config.yaml
noise_aug: 0.01
input: "waveform_16khz"
dropout: 0.1
inner_norm: false
momentum: 0.95
steps: 6400
batch_size: 96
epochs: 23.6
weight_decay: 0.4
Rows from block 3 of a small CTC audio transcriber, named by matrix and row number. Rows with one number belong to one neuron. Each number is 128 + 24 x the weight over its row's rms, rounded and kept within 0 to 255. All counts start at 0. Numbers have three digits each.
After each neuron's rows are labels from the 100 clips, of 14976, where the neuron reaches its highest value: "top examples" is what is common among them. Only what is clearly more common there than usual is listed. The data: short read English sentences (LibriTTS-R).
# fc1: second MLP up (model.blocks.3.mlp.fc1.weight, 768x256), inputs 0-127
# fc2: second MLP down (model.blocks.3.mlp.fc2.weight, 256x768, transposed), outputs 0-127

fc1.374:122107136183134116146086123085105128122137103145117112120128147124108132162131111093121146143122125112131199115119105132130117134121138105143099131165123148114106101100151087136125088146131098178106139124178143129119117143080112095141117090123096124119135082135109099087132171138082087152175142135120127168149160114153171149085116138161126107141163124143118111152102124131118169165116
fc2.374:100152102122115142124116131155134064097144162163144108116141149148144100104104109176126190109183143131118154118132069127139127090087109128084122144092148107118136137134075149087136099123137114113149140135113105125119157093138136175051100089091157142103107167135091126119132141148132123159137113126112147119144116122136071118111130139133134138108117131103125149116151157135144133163097
top examples: the word "he"

fc1.522:099145105129088113131126147159090130111136159121097122093117125129120138106135123132157150114150154158159100102095162098096101066133131109121123140083140185084121085184125139151099139110162130120144135127142124141148147149114136137145149150119134134097130135125104200126135113106159098174142106151153135151148092101174092147149131116101167113108129104104132102151147119117085156108180
fc2.522:101186105161128127116109139166121154193116146140147101088099173081159153131114148134108119133160085149134086133118112109170127102116122137161108162175146147060125128138097123089134144120124153103091086123154106114114120058129140105143111167111110153137101114103133101135166095131129087138151137150166123155146130154124128128154151186123141105148112120137098097099154139119129117163143
top examples: the word "and"

fc1.224:127168154158133138127136125139164158146138107098148094095134155098145125185186147153164130105150114135117142121109128082092165098082147177126161137110141096137138124142146142127115102118147198098100123131151148121098140155141150126139141124132171119127131135133124124143124141172110124120097126127101172146125168092117129122098149160132135176123102101155097137116146136128155120120117
fc2.224:126156140153126166118162132145156149105128139113146122125123137141136139135166108144121110133103134153154120118144138111167192130081139135124143129119139116089138150114120154070087106112110113100120098102124121130107118154147161154130121114118125143167094134128118153102130138121099147148127143114119132101165126090103148112121174175146104152126102119158130139108111136073188134117140
top examples: the word "the"

fc1.727:153147128131078129121128119125139105123103169123142145115101124125115130135121156131117136126127114079144155101114104117124112110134093105145151137128124130111095129100129107132125080136131141128106106143139137135167104110134153176109104114132142130066158114098158164125109101127127161129167125132100145112144196158157111129164082144137138100102088120176125117147145153116111181146115
fc2.727:114093137171123113087123115122115099121139092146150120133153107171129129113157090135138136082143108156106116177070150079128152086144141169125119130159145163117122094117159126181128173127098096133119183135143151131125090159073151122121179153117111130132111167120076107137090140137126123135156140126125122142144093091114114129126159159129119140195115124159109123137128113132152135127125
top examples: the word "and"

fc1.403:116161104135143106107120113106116144130151122134152121127126094127114155156174109099102142079159112117139135105144122127115110142111100097146156137105122124195128160174125100113124098114107147123133148116103105143141114106131099140098120136131123100166146120096160133147159147151136124183166139137127112060125098138118119157143185155153113179151116153135116142104105135092114104123131
fc2.403:143138138108144177102133118144156116095126113085166165157088151145126131109079133133096119127150103162126090150109118121121091136143145139113122132146110103150162120123116092148149147136094132130128124145124103154099098148091113134148112153127127218135118168165125142123161123168164150122110175172116119123151081137130147128140128105118118107171108163099146125148158146118122095098151
top examples: the word "was"

fc1.83:145133150142107121123115166122137143114137114129152146089160126132071172138137122090152112077130110127153127088104088107130098129156132096154147089127143138107092162138117092133109117150116148095137137132156137142153115120138159131131126143108120092121129090147099157157121122167175119127117165121145147152124121143153146128084103108163148145165096117134128141138080125127102141143156
fc2.83:092128091152122106122127132160087179098149116105179116119139142110136106137104153105126094135140159103147120169131129130130127121106124114125118064145090145086122170104148134142130124147098145134094123135112110127154130128106145148140103127117162139120132169099119123097134173078130109164133124164149113099120126107095090095153140151103141135111151123129136105114110149106140122178129
top examples: the word "she"

fc1.672:090133128120107129130106131119106143106091144167193165151139117142106121134126151128165149109131156129124122133098111102134162134133188087126181133137116158150152126125104116162103055124120153167140147147168160135116090174120167129117105135119122137132133128150114124115118142130107099100174128143120127167089148134139094163098123158152164084134098123143148115137114111108128097157128
fc2.672:126136099124126098121147119136136128124164174086139133135133145078156092133159157141128146132126097140121114139139102119133154129118146100066119150119129091138117099102138116081144130041098113146140135128100112120125171123127109120113142120147142107096142106117080101124115167160149157128170127101109120109131172066132061127136128186126089154123143170124080124126143159123110176169132
top examples: the word "she"

fc1.711:105143111131114115122125120109128168159139169157093107136074094131135091066145121157100137113163120170086175154107134130171134140168110171158130111120119097124121148141129130160136101127122126142092137150143120132144150174141124081180129110126129121128124135142145109139141138115131069140155134122120143101194119118136115149144139147121102120149135108117119164127106062093117124116128
fc2.711:115123131148144090141100155102095156148095158133159134091101112105115156161092125115146145102137155165104156107112139124147167145121097141143119107161149096137094116125129109134102082161121118113134122158110124131130127161197145125148098161146105128120123140139123109150109148184089193115129088112148156113097145146108116113116133102175133132068118102114126146102138085120096094111111
top examples: the word "i"; the word "but"; the word "what"

fc1.431:150115153138126094123129123173188113118105156107154140113159105106115172166124158145112110144106101107145104145118131121133152126148106145135102165134103182143105096083145089117143142155093109099129131119134124140123120183120131118095132126110154153128086104125095161107111131141104119170128158138123103120111143154152141139119106116144158136114149137121094073138105128081138154110081
fc2.431:131164119116158164083130105129101099121108116174176121130077131138160091113135117127180164103110097140148092098114078112171109117115153126148150117159135122131151160146129132076093099105134130164140168119120121112131133115159115127102102122141120159162104128136139121144116156124150058129117136143112155125132152115104099140140137152124122122115132132132136174119147173156142090158157
top examples: the word "that"

fc1.23:120078106129126134129089132123119130159142134103128131129118140049138144152128120135107189099092136143150129105155138172155132085102174103107122147134092168089112129138160136111130169124132121125123136137111100106119171081128184084128118082132092115075124115111114137125120125126133120113174123099112147121146152105129129128158124143160078120136140090137136150095095151124149134107117
fc2.23:115158109086151065145118095145128131126119103124134192151097141146133126158117127141118127112092150033155096151117122179124124175175151157148117098134183113140111146101112126153098150117091105156120116111148124149112106160168120141151141117119114087153138113120141127106144103112104169148120112127127134149128146132154127124097169105132164084153102153150107136095096113145131170114187
top examples: the word "his"

fc1.476:177102115068078114141130109105158098126115063162114113132167133138150153143137152130084146118146110102135158092134148099127159141120110137154146112117104123082119121104122134144102070132160125132129144119188102137140132120124141172115150127106100119106141118135091139111106104117126126108150142138135139114132168147075107110136165136136119115163153116148151131132121157094151099141074
fc2.476:149148115158171143123119130153161125167118094103122117141140150133132142103115116140068116106122109126143139120129130141069123092122098112128125168137111073145172124127139078084151110115111124088130136140149133112156111119145126123086148145108095105150174132140122134111146123145053142166138064125109153128137123162160153152133132096093190141159149160154126119106135101137060118116141
top examples: voice: female; the word "not"

fc1.234:134126123131124142159134142164159102133146103139155079107138172164123150142115138131144147129133099106182129096127135123117143130107168127140120121139123085106137196135150133157092111114085112137111149111154122131170128134077126104125130146162120108112122092088137087129122096136121140153100157140123159133094138092097134127105124160135109121112150109081138112115123134139095119136159
fc2.234:135119088134094111130127094109142103160154118128112134122086169120155143125139103098130138130107118152095096140133129150143139135122149152112113180120106093154084109147132126102146118145137161121143119151151138151101124134126109180127118145127157148184079121126151170208117109112102124149150087123151122143152120116089071126115118137144149148126122100138127197066157104129131133158132
top examples: the word "the"

fc1.363:123110119164163131103126121102141112128158096077107181053097129167136098101125134147121158124135140109098145146105134102167155157144093114138148140139150134091124155082104121129118110138117093087140124176128147121138104158092148127153149152125116119154095111126100120127141117151115086134052156128139165092138132173137153115115135126138143140140143086126125134115113134175126141155102
fc2.363:124088121147130135139097128124132152188156113130127097136164231125145103148132179130128113170130098158104137153127133136132074168118114125137127117127100151116118101120106196126123133119125088134118118113140142124145163164124111117085120111144145163126091117122144131144144123167118080140139114141140113137148106100149111141161132079113122112151124089115112124096072113156146145142126
top examples: the word "she"

fc1.107:107114143124159087162157161097157150166123137132119105133127101105149153111139132121165136129107107141155155143152106130095088120126151107106116145143144145137129115083110113081139111086169122127118130119132105105131143150154084110179125088160101147104123120092147132128120120100162133150127129122175122103121142134153137136184078063155142138156090066106139122125167171116118143100126
fc2.107:144113128144114116126150134068184168117119109121172113118134115129100117172155085131151118113100117117141116161148138073139132116140143201070121125121133121116144099086164107128157118063125100102144119134117142101161168140132128125117172098091145144087129107107123075155134160132113173162147118136125119136114160116164145168136109144112100111123181126109146103107142132114112185107113
top examples: the word "his"

fc1.397:090155152152156138136145127141076108150129117105105156147167135157147130149121105173123165086133122127114148103125144128109104132099126155118126136124129143126133124111082123159095141130147171125118116104118134139075165084135109109102119134152099142120093120142094105126113151109170122143176138136096160117119127136154131135117132102157100148120164150128090137112081097126058105099191
fc2.397:148162105106053122128108134138156140113108103123124182114094123095147116146134131121146131162127096138097103147103102166135147140118170139135126106144154153116110102160152115113136118119108123111117164113136173141146077136135159093141093113131171113122136162130122089129092133113136159108168155112113149148134136122137120123095099150108146143114168124133175151155119135155173149134130
top examples: the word "he"

fc1.315:104132156106115117157146121115134123123152148175113121130130120149134146114158159099188072106123168119167158127101129154135100124167129121147073103133179121143118122127125130115119073146159151131149089118090132116154104103132112120155176145116132115117160135087142100132123126141114152100145135130100107129157123110085106097123143112097116165158141139150145084158119147130154105109135
fc2.315:161143121099145183143106100115122147077124127145147136143129136118106135154163112123161143147107138159122134135147127116161140114105132128093147144122106083116120137138129138111147105101155080128128160142090143105137139147122149140109103144105084130119126124171164156160140162119131120152166114074156095136108131119095088140132111159102104118099117105114120113145134150148160107117094
top examples: the word "was"

fc1.162:131115186111097158090142154089162053125143088103120112126112116127109134077119130161088166120111135196112113141135158103180138131125130136130141133121084111122143120100159102109118140120143147133085117110150111149160122135161179116108122175144087169089132131082181121108159132115159093163141121190117155105142119094156145144101120127158146111131133100127133100144148131119113103094113
fc2.162:115145131118145106138114106132152130169141165125149133119146087103157147141127080115086129154150074158135121112117092164115144100104120123112157118129098130158130123158137168127110131139134151100100166152114117087144133142118126135101165133138119153145139146114164123121130120175094117194102137129155128110173089151103096113099121135081093085138153131211121150105110174163091102142102
top examples: voice: female

fc1.135:167148102144122106125163107127086176147161139114132120088136128138088162128158133157152085146126112136109089102134106165125123106133119087122118071146160152088144135148115127101129123109112158093147168205171103119134145132163083100155155164132118120095135127082086130149123127099176196099136126138115144107146190111150132116095105135155125175136134081115113124138126136126138132168093
fc2.135:174090177124159135155126111169149121122118155091133115107161106123143119143131132082141142105104172128111150121120107151145133143102135162136160125095108157121129123124107149110093152127126130101113111108094128147113174089128152142106134189156155097141153099153134128136110154164110124173162108134124106115141135121091151108136142152097115102070121117147164101142133111130104117126173
top examples: the word "the"

fc1.709:073142132094121105144098122109132138126120132103131124117130119172098114081123176121094118155127174141099152127097201135123131130132138149093140129127139136122108160156102160165132104136138133139130117150123106169147128101108105124120149130134111136133131097158111111090118111116100095182134129113113108107152121114137149120142128167152135147163147123153126169113073108161133176127113
fc2.709:123159104155146115127155115127120149159159168172101102062121130075183139103130097150160114092134141150120152138149066135109128155125108138170148121135164151140137132134109158189107120134139136144135154127152112084136134130153125135121116109155098136113099138123161155145135102122133128115180085150160119125122093123134082130095138130135159102100160119114134145110105142162136128112131
top examples: text has "but"

fc1.465:186126122130113099104119151158090142114098104122138158122116157111086158104114096133156143154104147138112110141084096130126120128105115108110125131146072120091109073165137130124174175101162105125136101103172188139132137106134152099090120122161154146107135147140109123146107149087129104159109134147124120121151160117168124121144048110158120119165129095105165125144068096113130151144153
fc2.465:150133086146160112119135131156136158120186126113166096117146152130123159094134128121129154184103125169144116156114102112154170136146117155146159145133146092131172106116129123143120100163090131124153131125117124094125099084124142109067130139145132153111096108125145164127158156087097159194161107128142075122137103116137140118153156145124163090132121142103098108162107167102100115111154
top examples: the word "i"; the word "my"

fc1.482:144193101133128102134144144101135134146136147107113150110110098127114093130132130119131115133121132140099105103143122129134149111062120090110182146179160100144085135126129097098155126148077158131092133109098118111125110133145154144142119160123136139129119154122141087128111125162107120107142158142138117128147191090119132141079131076151129107102114110142105123156100124100126134147118
fc2.482:106103063139166144089134169115148080131156148122128108150149165116077154179181142165097137109108168145137110122134123112114134117145163122152099080106088127068111131169151139119120128090161136165107111116081149111086146112103133142102125155144146168101137086089150162097118134127112174105111100123121115116083125133114118128103087139094140151144104114135110102152104134151143115134156
top examples: the word "be"; the word "to"

fc1.16:146124116098111100099143145125150160080156111119158094159148137151124145135142130108124098135112128105120136139087132093131174134119102085135154099083100141107079123128173181134157130095166151109115119067074107118149108118142106146123122112127112153135140127148124126133135144145112136143156152159101142138132106088112067107184119085156125119113108086142138099116100088117073127130091
fc2.16:105118148137143147127169134114116131140120084122118095146162122130128118160119114108119108147152144140156086109122138095130129163112104124096155135094132110112137146111124121139092090106083103122144142153132153089122106117083076139125138101127158132137127137104116119110108166129140135118123145117122088119163154132151130108178112173168167147122132125153157174133146103083137124064122
top examples: the word "it"

fc1.101:118132148102099155101158131112150138118145126151156133147127136127088124137106118147128145154168113086153152139133162110139124128099093128137120115122135121148119167163147134104150098160144136120106127119118161121149143158160145091120111150125144157130140098107113129103200169147154082154107152114102104130147125120132070153155110105154134164138107174101152129098156102047132102129139
fc2.101:130095153130122173105111120164114120149134107147125172098114101112116095180189131118156122128121136118101138159168122130140086127138129125100111128075164158131116141118129068113144119144148083140119121145092108120157132107109142138135129144139132096128106151111173153138176124137131190103128120109140141186091154174131140100131096141132136076073139081141118175156153125132115104120134
top examples: voice: female

fc1.38:101092086105162152121135167105161116096086137115130149148101101069173146117119162134191094137159101121142153103123124126118127080124122148128119154158087118155166089104189131109131118096132116160111116136096105125135125142103095116088128077170131134083172135118109110136128098148116095137121128126162079146116096138155144171116143129137114110103115107125114113161123083126101118149135
fc2.38:153099115133110146110088128124106168116129095136124151128129145151118138133176108152120131093147133128101123118145137131110138105066059127108141165122151119138114135107124137166124174084103106159131164102118151091118163124132102137159131136134104151087112103128148092152128114114172114112103130093129147110151109119112136109145147179115131146114151086147147153103156162121147081130155
top examples: the word "the"

fc1.407:155091136126110131114146152089110155133111124084149123168147110140098123178148101146142145117130160111172113153063111154129152137158111154157145115147109145129137181106128129133134081125151144131125122088147113103115169154154108082121126139158096117118123123110115150137133120141139172126142084151194079137142123123122144094135114126105124125123096111129170149107117112135151127110145
fc2.407:153126118126174143128125157123186110114089092124106110138150123124152113128129149154096152094135137115112157133111127136131128134110153125106120136133113085103121073130147093085105148155122132156105145089168128105142130147085131095086096088109172121105133135124106131128138142120099140129159124094131124160067103143140102159128154134116138110126160158149159090082113110171167176112126
top examples: voice: female; the word "you"

fc1.312:124144145126090146163141133153120109126099167146151144138107101115126142146124160111182146131098175124078118095128139059083145128137159142100135110129155144106123141132106090180154160149114133084154092174151117110139127132142107089188080155146132132129127138138109117083139111161114119136095149140116082093177133134134104093134146112177122119146084146150132152123090148121146136107122
fc2.312:115122078142142158128123099124097166131120150105141114089130121130124165094137152118102125133173112147130157132159160099140132131112117124126140165105145140130104153117089165128138124138148095119134122145144100131141101118137120091140089149119103186137119100088189105088139126137114149118145148125137171101115089153120136134095143107109130103071124155133091160118133097170198109176132
top examples: the word "and"

fc1.455:151137132140148115121088153127176098080153126112154115156162162127143142115131086135118123091111141151132137149124138098146122112110104154122140122124113119132142095073153122113157129154122152164101165132154117117104121168150147100098116129135121113126096171153085145155131103136128116150114130106078155155140128123153108133112088149129122114158135104109077111101130167119125130143122
fc2.455:154139123149141154144116144141141099138140140088125063099163109073106140123147145122185160163184170110132156143131095145137086116102141146098167175171142170133098128132124143157146097077121110175108118138119080150116114141130106125174148122126097101125132137136140116123151144114116085125160093118134134110127072145149108127138132128167097139120126115127137123123121146119171122150128
top examples: the word "that"

fc1.172:160144123161150105158119143122096140181167130162097120112144119092130143122128127113101159111166143120164118135133145140115126148168132130201142130164181097138135132148178122119113101102119126133095156120135129164143137122149105110073104122144128122152145121137134120156104147122110136129123125145102109080128122081113135165120166084123138152108098109136133158132144123152141088119108
fc2.172:139104138116115109133138081174129111091161147118108171114112156119137120130173159089127164126138116137117126136168103148113155157084102155116138108155115113123111115123112143144150142080117093113102145143142118146074096118127145132114131160138154171182134101119106095115143111159117102124141131101122130133164140115110103087102160084096145119110076151084141151111179143112160128136120
top examples: the word "was"

fc1.594:149147150113131118139112106143128106160141095173083145121121177139087141130092132123112153086181137139116098153105159163148150106130154128124188133126114140122164114097107107115133100121161105095173154130135112116122116154140111106115145133156140077146110140150138133134098092163148112129124119153150116120156117134049105111112104163095125128126105076147087099127148104127140182101141
fc2.594:119107101134138132085134086099119129131110175133105097143152116132130141124134126186101128199143154127123126152178114102154157113119096097149135147071092156122157098120144099148074117114153129106147123133134143111081125110121106147140150123129171124145108109117127093135118161119141148102168129141149105174141136118122146115115093135170144119166118163124151124147137108098151150102142
top examples: voice: male

fc1.33:135138110101144112124143136168144170136162093113149100160112109069142122149155133173144139161097145131131143105105093129146136116178099087153099145115105131146117097097105094141107143143109133142143115096105092115112117142151132092099116139177109128108123114102090109123173118090124119115134101105151124156141130122168139107136100146112120122129111032146111132135094136109104100109152
fc2.33:120143118088168100131110128123121101123147180123169164133134171098122169125130124096128152082128137140104144130143094151111143114151157158113131140108125090126110134098139125076147153143161088120119131140149113131136135124137118116147161146118101108112110117104088135113134192120113124122146103114071140112144148107127115111142157090223132139142107142150127161139108136138135151157123
top examples: the word "his"

fc1.287:144094134134117127134123194140130126126160136112101141138131119154115113148123106148140115110137129093143107112091149159161148144120112117116175107102127114137097165150177171122118146131156094105150118119135141124151115157076088178163131147116132156176134134137097098084139128110131155105096105153140124156179125134164098120143149112114123116154098125141150149169119099125098114143104
fc2.287:140089144139126114135116159121119114132143157137142106136154139138169141104099145164067120123096136134156123120135104120180159105101097102090121160117129103060108125112124171129138159128109118140071150149149127128143151114104079119137142209122104143147158163108119133175135125114151142114104116166117103134164141144125146174113153134144150121134113155148171140099171149108091116143144
top examples: the word "be"

fc1.713:124136138126082129166086159121108145128108101122122102164162139140123099091143120099165155114129113167114127109145150169081126143183177092095182122110123108135092159128142130146133120127157162122113095177163162097130133079144092166117099141141113154145159157142101099106115103134155120148129175145150127168100142113116122134102108124123105113101122132129131149148146113132095145150110
fc2.713:131119134114114119122126180115188100132138160117135162138148092118138133116089084108094135103134113084132067092144135143146140143158157128132101121151081107096156123125130117089126163085130136142182135104116171106109089164133126133097140110124145140174111165144145142138120129115158158153126117137124166140116160101101179169111128105087117150131124138147146128057123119098140126102144
top examples: voice: male

fc1.566:117135146136083097148175111130114144184139118097150164123186122167104119133130127150149113151121135135132089093181109140148127147109106113140132139156123145172160161136115140129110123102144127116118131142166152095140114123152138107150112098136138146120134116104089162134111103165078154123113159100126137129120124112125127160167136165176122110137123118152148101112112143132107097126144
fc2.566:175130117119106121090143112113142155085074119146134112175121114144126150135183149137091163108117083190138109117101102107185128147143107106098112119096130139061138098091082151168107105155127116147164153114139139166085128125136146126168078112145171133127129115158142121140126126133144187159145103153142144097175116136107143162152129130118108125097131135139120098124106141129136103126089
top examples: the word "the"

fc1.735:190152172141092159142156159108097129149117107151151117112085099111154130138153126115154138090129146157139152118126153133113111125092128160100113139168170142091088118164138134124131106093138134152091088102116134117169102143155144115117121108100140126153119126139146142141146147160122112099119115153131136176149162110131136147093143128127122138091102136127126116114128132106116154132115
fc2.735:123099091092108159146098128107138174171123139133097123122155160147108120157143145150117171141138079128120127127131094100116109113076121155150153131102174118127054124140127163142111142082150145091101141116143185131117099136119156089111138108139143144145100147151137128125117116131134172163098136134149103131148143113105095098113177153089127110117129109139119156133102130136132110123140
top examples: the word "and"

fc1.201:146080103146144120177108136131108159129110136166107102136131126090079146103099103107115159141146110123127111118120155090145123097107121139113128148138129147102127131149129074187123115122134144131136087182133136131150085157160133100131158101138156139118155115097142150110103129191116145136107124145165144144161106143134140116085108131105146143099155173129116115081126138139130148158107
fc2.201:118129127159105093102105118123092131131128169169129152128147119162130155113146158169096170137154161156124110154145100149160124063107132121153147104116130149140121155089131152138158164086158147132078148108126144135123109106133124130134153111084112112146107141109107128150119121134133114172137152146123131137116128103119136128119095183106143100137133094126104174096111096146145087115166
top examples: voice: male

fc1.62:123145192128100108183127104138121127126103087128083139122135144170132118145156124124109161109145128066105164111127122135134103164117124100124156169143115134167153095146135174171109112126135111107078129093097126130127106147099129133121108068105157162134116122160124120147117150161119105156122128137158213095128123144140134151153081141125091132147173076114108146159113110118115102085153
fc2.62:145139122115121124157146166143147148105153132092140144146148109114137160152119106155107099140090092118155080121100131131094153122146135128171098134096086137117114143101159128156102117108118149145151134131114142138103122157173143101152105129122128095140154164141077108157153110132135156089127118156194105170112132102149127155088106121119107166089104099185167154119127130134105146112102
top examples: the word "it"

fc1.319:126139144109176129177157158162127107134128104091152116118143117085116139097153075124110119148116152120085115147124109107087087100129144119147147155117150114158101138112141115112155142092115139144140132095129119137133133142144129149109121134096136101153116164131109138178146140153124093114097124112087113125093132073146108116176139124139128127088136149142148114130121170139144104120124
fc2.319:118096096163073096112174122165073138157138129146134118121121134111070177110137115123102120095098130163110113209084120081125098148106128135101147146162122115120114170089142132134159109139142154104129130135094128125109122138143119138109092185155104141125128116114137151125120131160143165153140144154154127149156145108115146153076157079148087113065076132164113142162120165114138149107129
top examples: the word "be"

fc1.444:070089129125144119130121095138105118090139117139117118135145193105138098125123160148202118113153085149130117078106103144102097170102155121141137124116123119157111142115153091123130133151113113157120130136130124113142123104160148137111117110125143149128130138129167115126122102129124153117130179100133105149194132127168131128087086077143152133121134128124087159146099131087125141138092
fc2.444:112077130116099118120133179121138150127103137133111098108119140146118132151161075149107133147126116082099151122069122098161137158149112116081108129146103118105118098135123152153159170092128149155135147128126134084132110121111116141132154083122200136153145116137170171128116107143169092154125118164108142094164130102154128143115107168125093157124145118127148137126085119135113157115143
top examples: the word "was"; the word "it"

fc1.143:128119126151145164111121151113132117112161133143140158120120138141129179119137145112090122117108126116110133143123098140139165124109112165140101149104183132124203141156132157109089113129123147070143157139181143105121086157117157135142103115115126153188127128076119157086121168149159113130121103157125119143129099149124081089078093120105156118148136144126135122109125063112128155077152
fc2.143:112120124155132116124129095119115145096110132141115129119065113137112107128160114150077122136108187116136129119135143123125185180108083098136133136124126155093165145072191121090093121127129135142146127112162157134114154126081146127169101149157103110157158110120166134105113130132132134158120108086141118167118130156090126147110141141107183149158115128139123105131155134124117126125153
top examples: voice: female

fc1.190:114174148168074141156143145091131118126139135145113115155120150187155126154127086127100129147176115107148131107142146149105116094085129142155106123130148142133093126139156128109100127125120132122097097130107181129152130131135113116110104123139120141061136125132127179124066079097166097071135187133085140147143113180151120087156127113109123123161141106154144111151112138112102117133159
fc2.190:117152119152128124118092104115134096100096113144130156138074154080098154095117149119165128146138097124091136115146111172157166083185139117092131150149152135115147137112129117102096137119163124142154178131157123134146151137081081099080122146186105095128120200123108089137147115118092169120130116218138091123101148140136134137142172115148101169144081110118083136122126088167101147148102
top examples: voice: female

fc1.628:098141142130131075125173147126122124119110126087122148148144154171140138130163135095131123156115137121060120150120155149135133142089131072127150122153198114157107121165105145132149144092171167117092155129158134116084150144113149102140129119116126104158141141140141117138118099152149140122096156118169186131092109166112099147094141106100108124140166116116099117173128078117098130141091
fc2.628:148125147147114214124121127120163150169108159131153153122153135065095138155118096149102105080143107123086153114160104115128141167102135106160104139170110135129147126118177140124142152122148144160124108154130084136139098125116115147105080126146127122122101101125165156161159150123103123111145123164136080125126115108163124113130113131121124129107162140139114136152100115134155115100145
top examples: the word "it"; the word "is"

fc1.547:093157123114175093156113173139143152113135127108164099148101126146129120132159132122088119126156147160130147151178131145138124105133123156133153090091131115089136133131155126121148149118151115143169154138113117127151105134102135126124067143139122136140148124059124127116175145111128107133102134171148148099115168118146168126141107156139127130099162092156151127109117172160116117126125
fc2.547:111101145133149138156098152169137195090110129123148094117152167133125159155138183117155118137102135125154144131079089131150122122124096120133153135163096128129115127126173117153140129145159119115121132127144140158085153124162170118101146105143142131118106100156093108139102086129110120095091158163087157141137115124150141132141075131114145093108145149107113128150116098111118129157155
top examples: the word "be"

fc1.189:143115138151073153101137166176149126120148124118101119145160108106112123149150135149105136128142095161134117118116138107119148170165125142125100127131115143099118112137116152129130174096117104129108133137131116115139117115123152056096141132128128097139133200196078127162110127098127098173151166075164102097136122124133123175106086108143152113106116090136127159074147119129087115150145
fc2.189:095133141162123117159081164119119154099133149165116136163138097153122148136159131135091147108142165094165137117127130185152133087064116140131101138129132124112112151121144095145129156081134166125099138175125131131129148104094086145140141136111144114100115079148107153112101133160117099067115125155106146138141107146165108104183124146112102126136109111131148134128139075117157164107150
top examples: the word "was"

fc1.99:142126129135150101083134134108129104131123111138139144115151153125117129118087140129088134103150148140129164170135113156151181134134154112139113125119147157102120170158150136131116089173162126138122170124142157129138082179106110149114146126140132096093128080124117135111151127070110164111129126106138106097144131092185094099110153100129106095140142111109110149129103118104130086087151
fc2.99:134087168158075143117157131101104143105132155138170098140137108106134132094134108174146140142145103154159130070143115133134088111093081127127114108106169134106104146105118136139131079139127140110100106107143117140138172112149132151128150140115171126124118118140105106094199091170119156134130103165140168145135124075143162109128115181131115152159133183125104129153127138177128135152136
top examples: the word "he"

fc1.322:107131142121115129148138129148108193114143134122085088092128151104098145150118117142123124125197118141110149114089146147140134158139153126151139151152137114140090118136126058146098126114091126144069096110115082120166089090091154119149125116071139112116099137079141111081096158145111136121147160126127122072159139114136140136108115123152127134152161096121141107141142125148112141150153
fc2.322:123129099083117083096110159138134135134143169146154153166112117109100197177117161102131146106063156118123123137108125141111140125110136116157087089083101119096092158158151148133146149088126134146149091168120128161110167090158086149165125114123106141169138128140087140136112133177128114117129109130139140098115154115138169150080086138141158166126120123141108128111129165123121120100129
top examples: the word "was"; the word "his"

fc1.585:103119095155131101144141139146139136089184099146113128133109102084171120131149103158067134154110111123163156128124093143118107107135144084119103141108085106102085107108098133138133161104080159115120141151103094112087098154105216134134106121116156148112150142146138151108141202146109117134163169096141162081098115089115170114111098144124114107096122070140158187113116154117099151134140
fc2.585:117101133106110103159090106150164095115132148115135126137111111162091135127180134141119133102150136084131094118096134133128110116124133164103177122132082134143134097171140115145126113152095116124162122109122174095087140108153108114118155149171079128201105110151123115131121113112133146127126129122139168125151146131115125161123117099187121114115133134154064095101088109131119134124141
top examples: the word "his"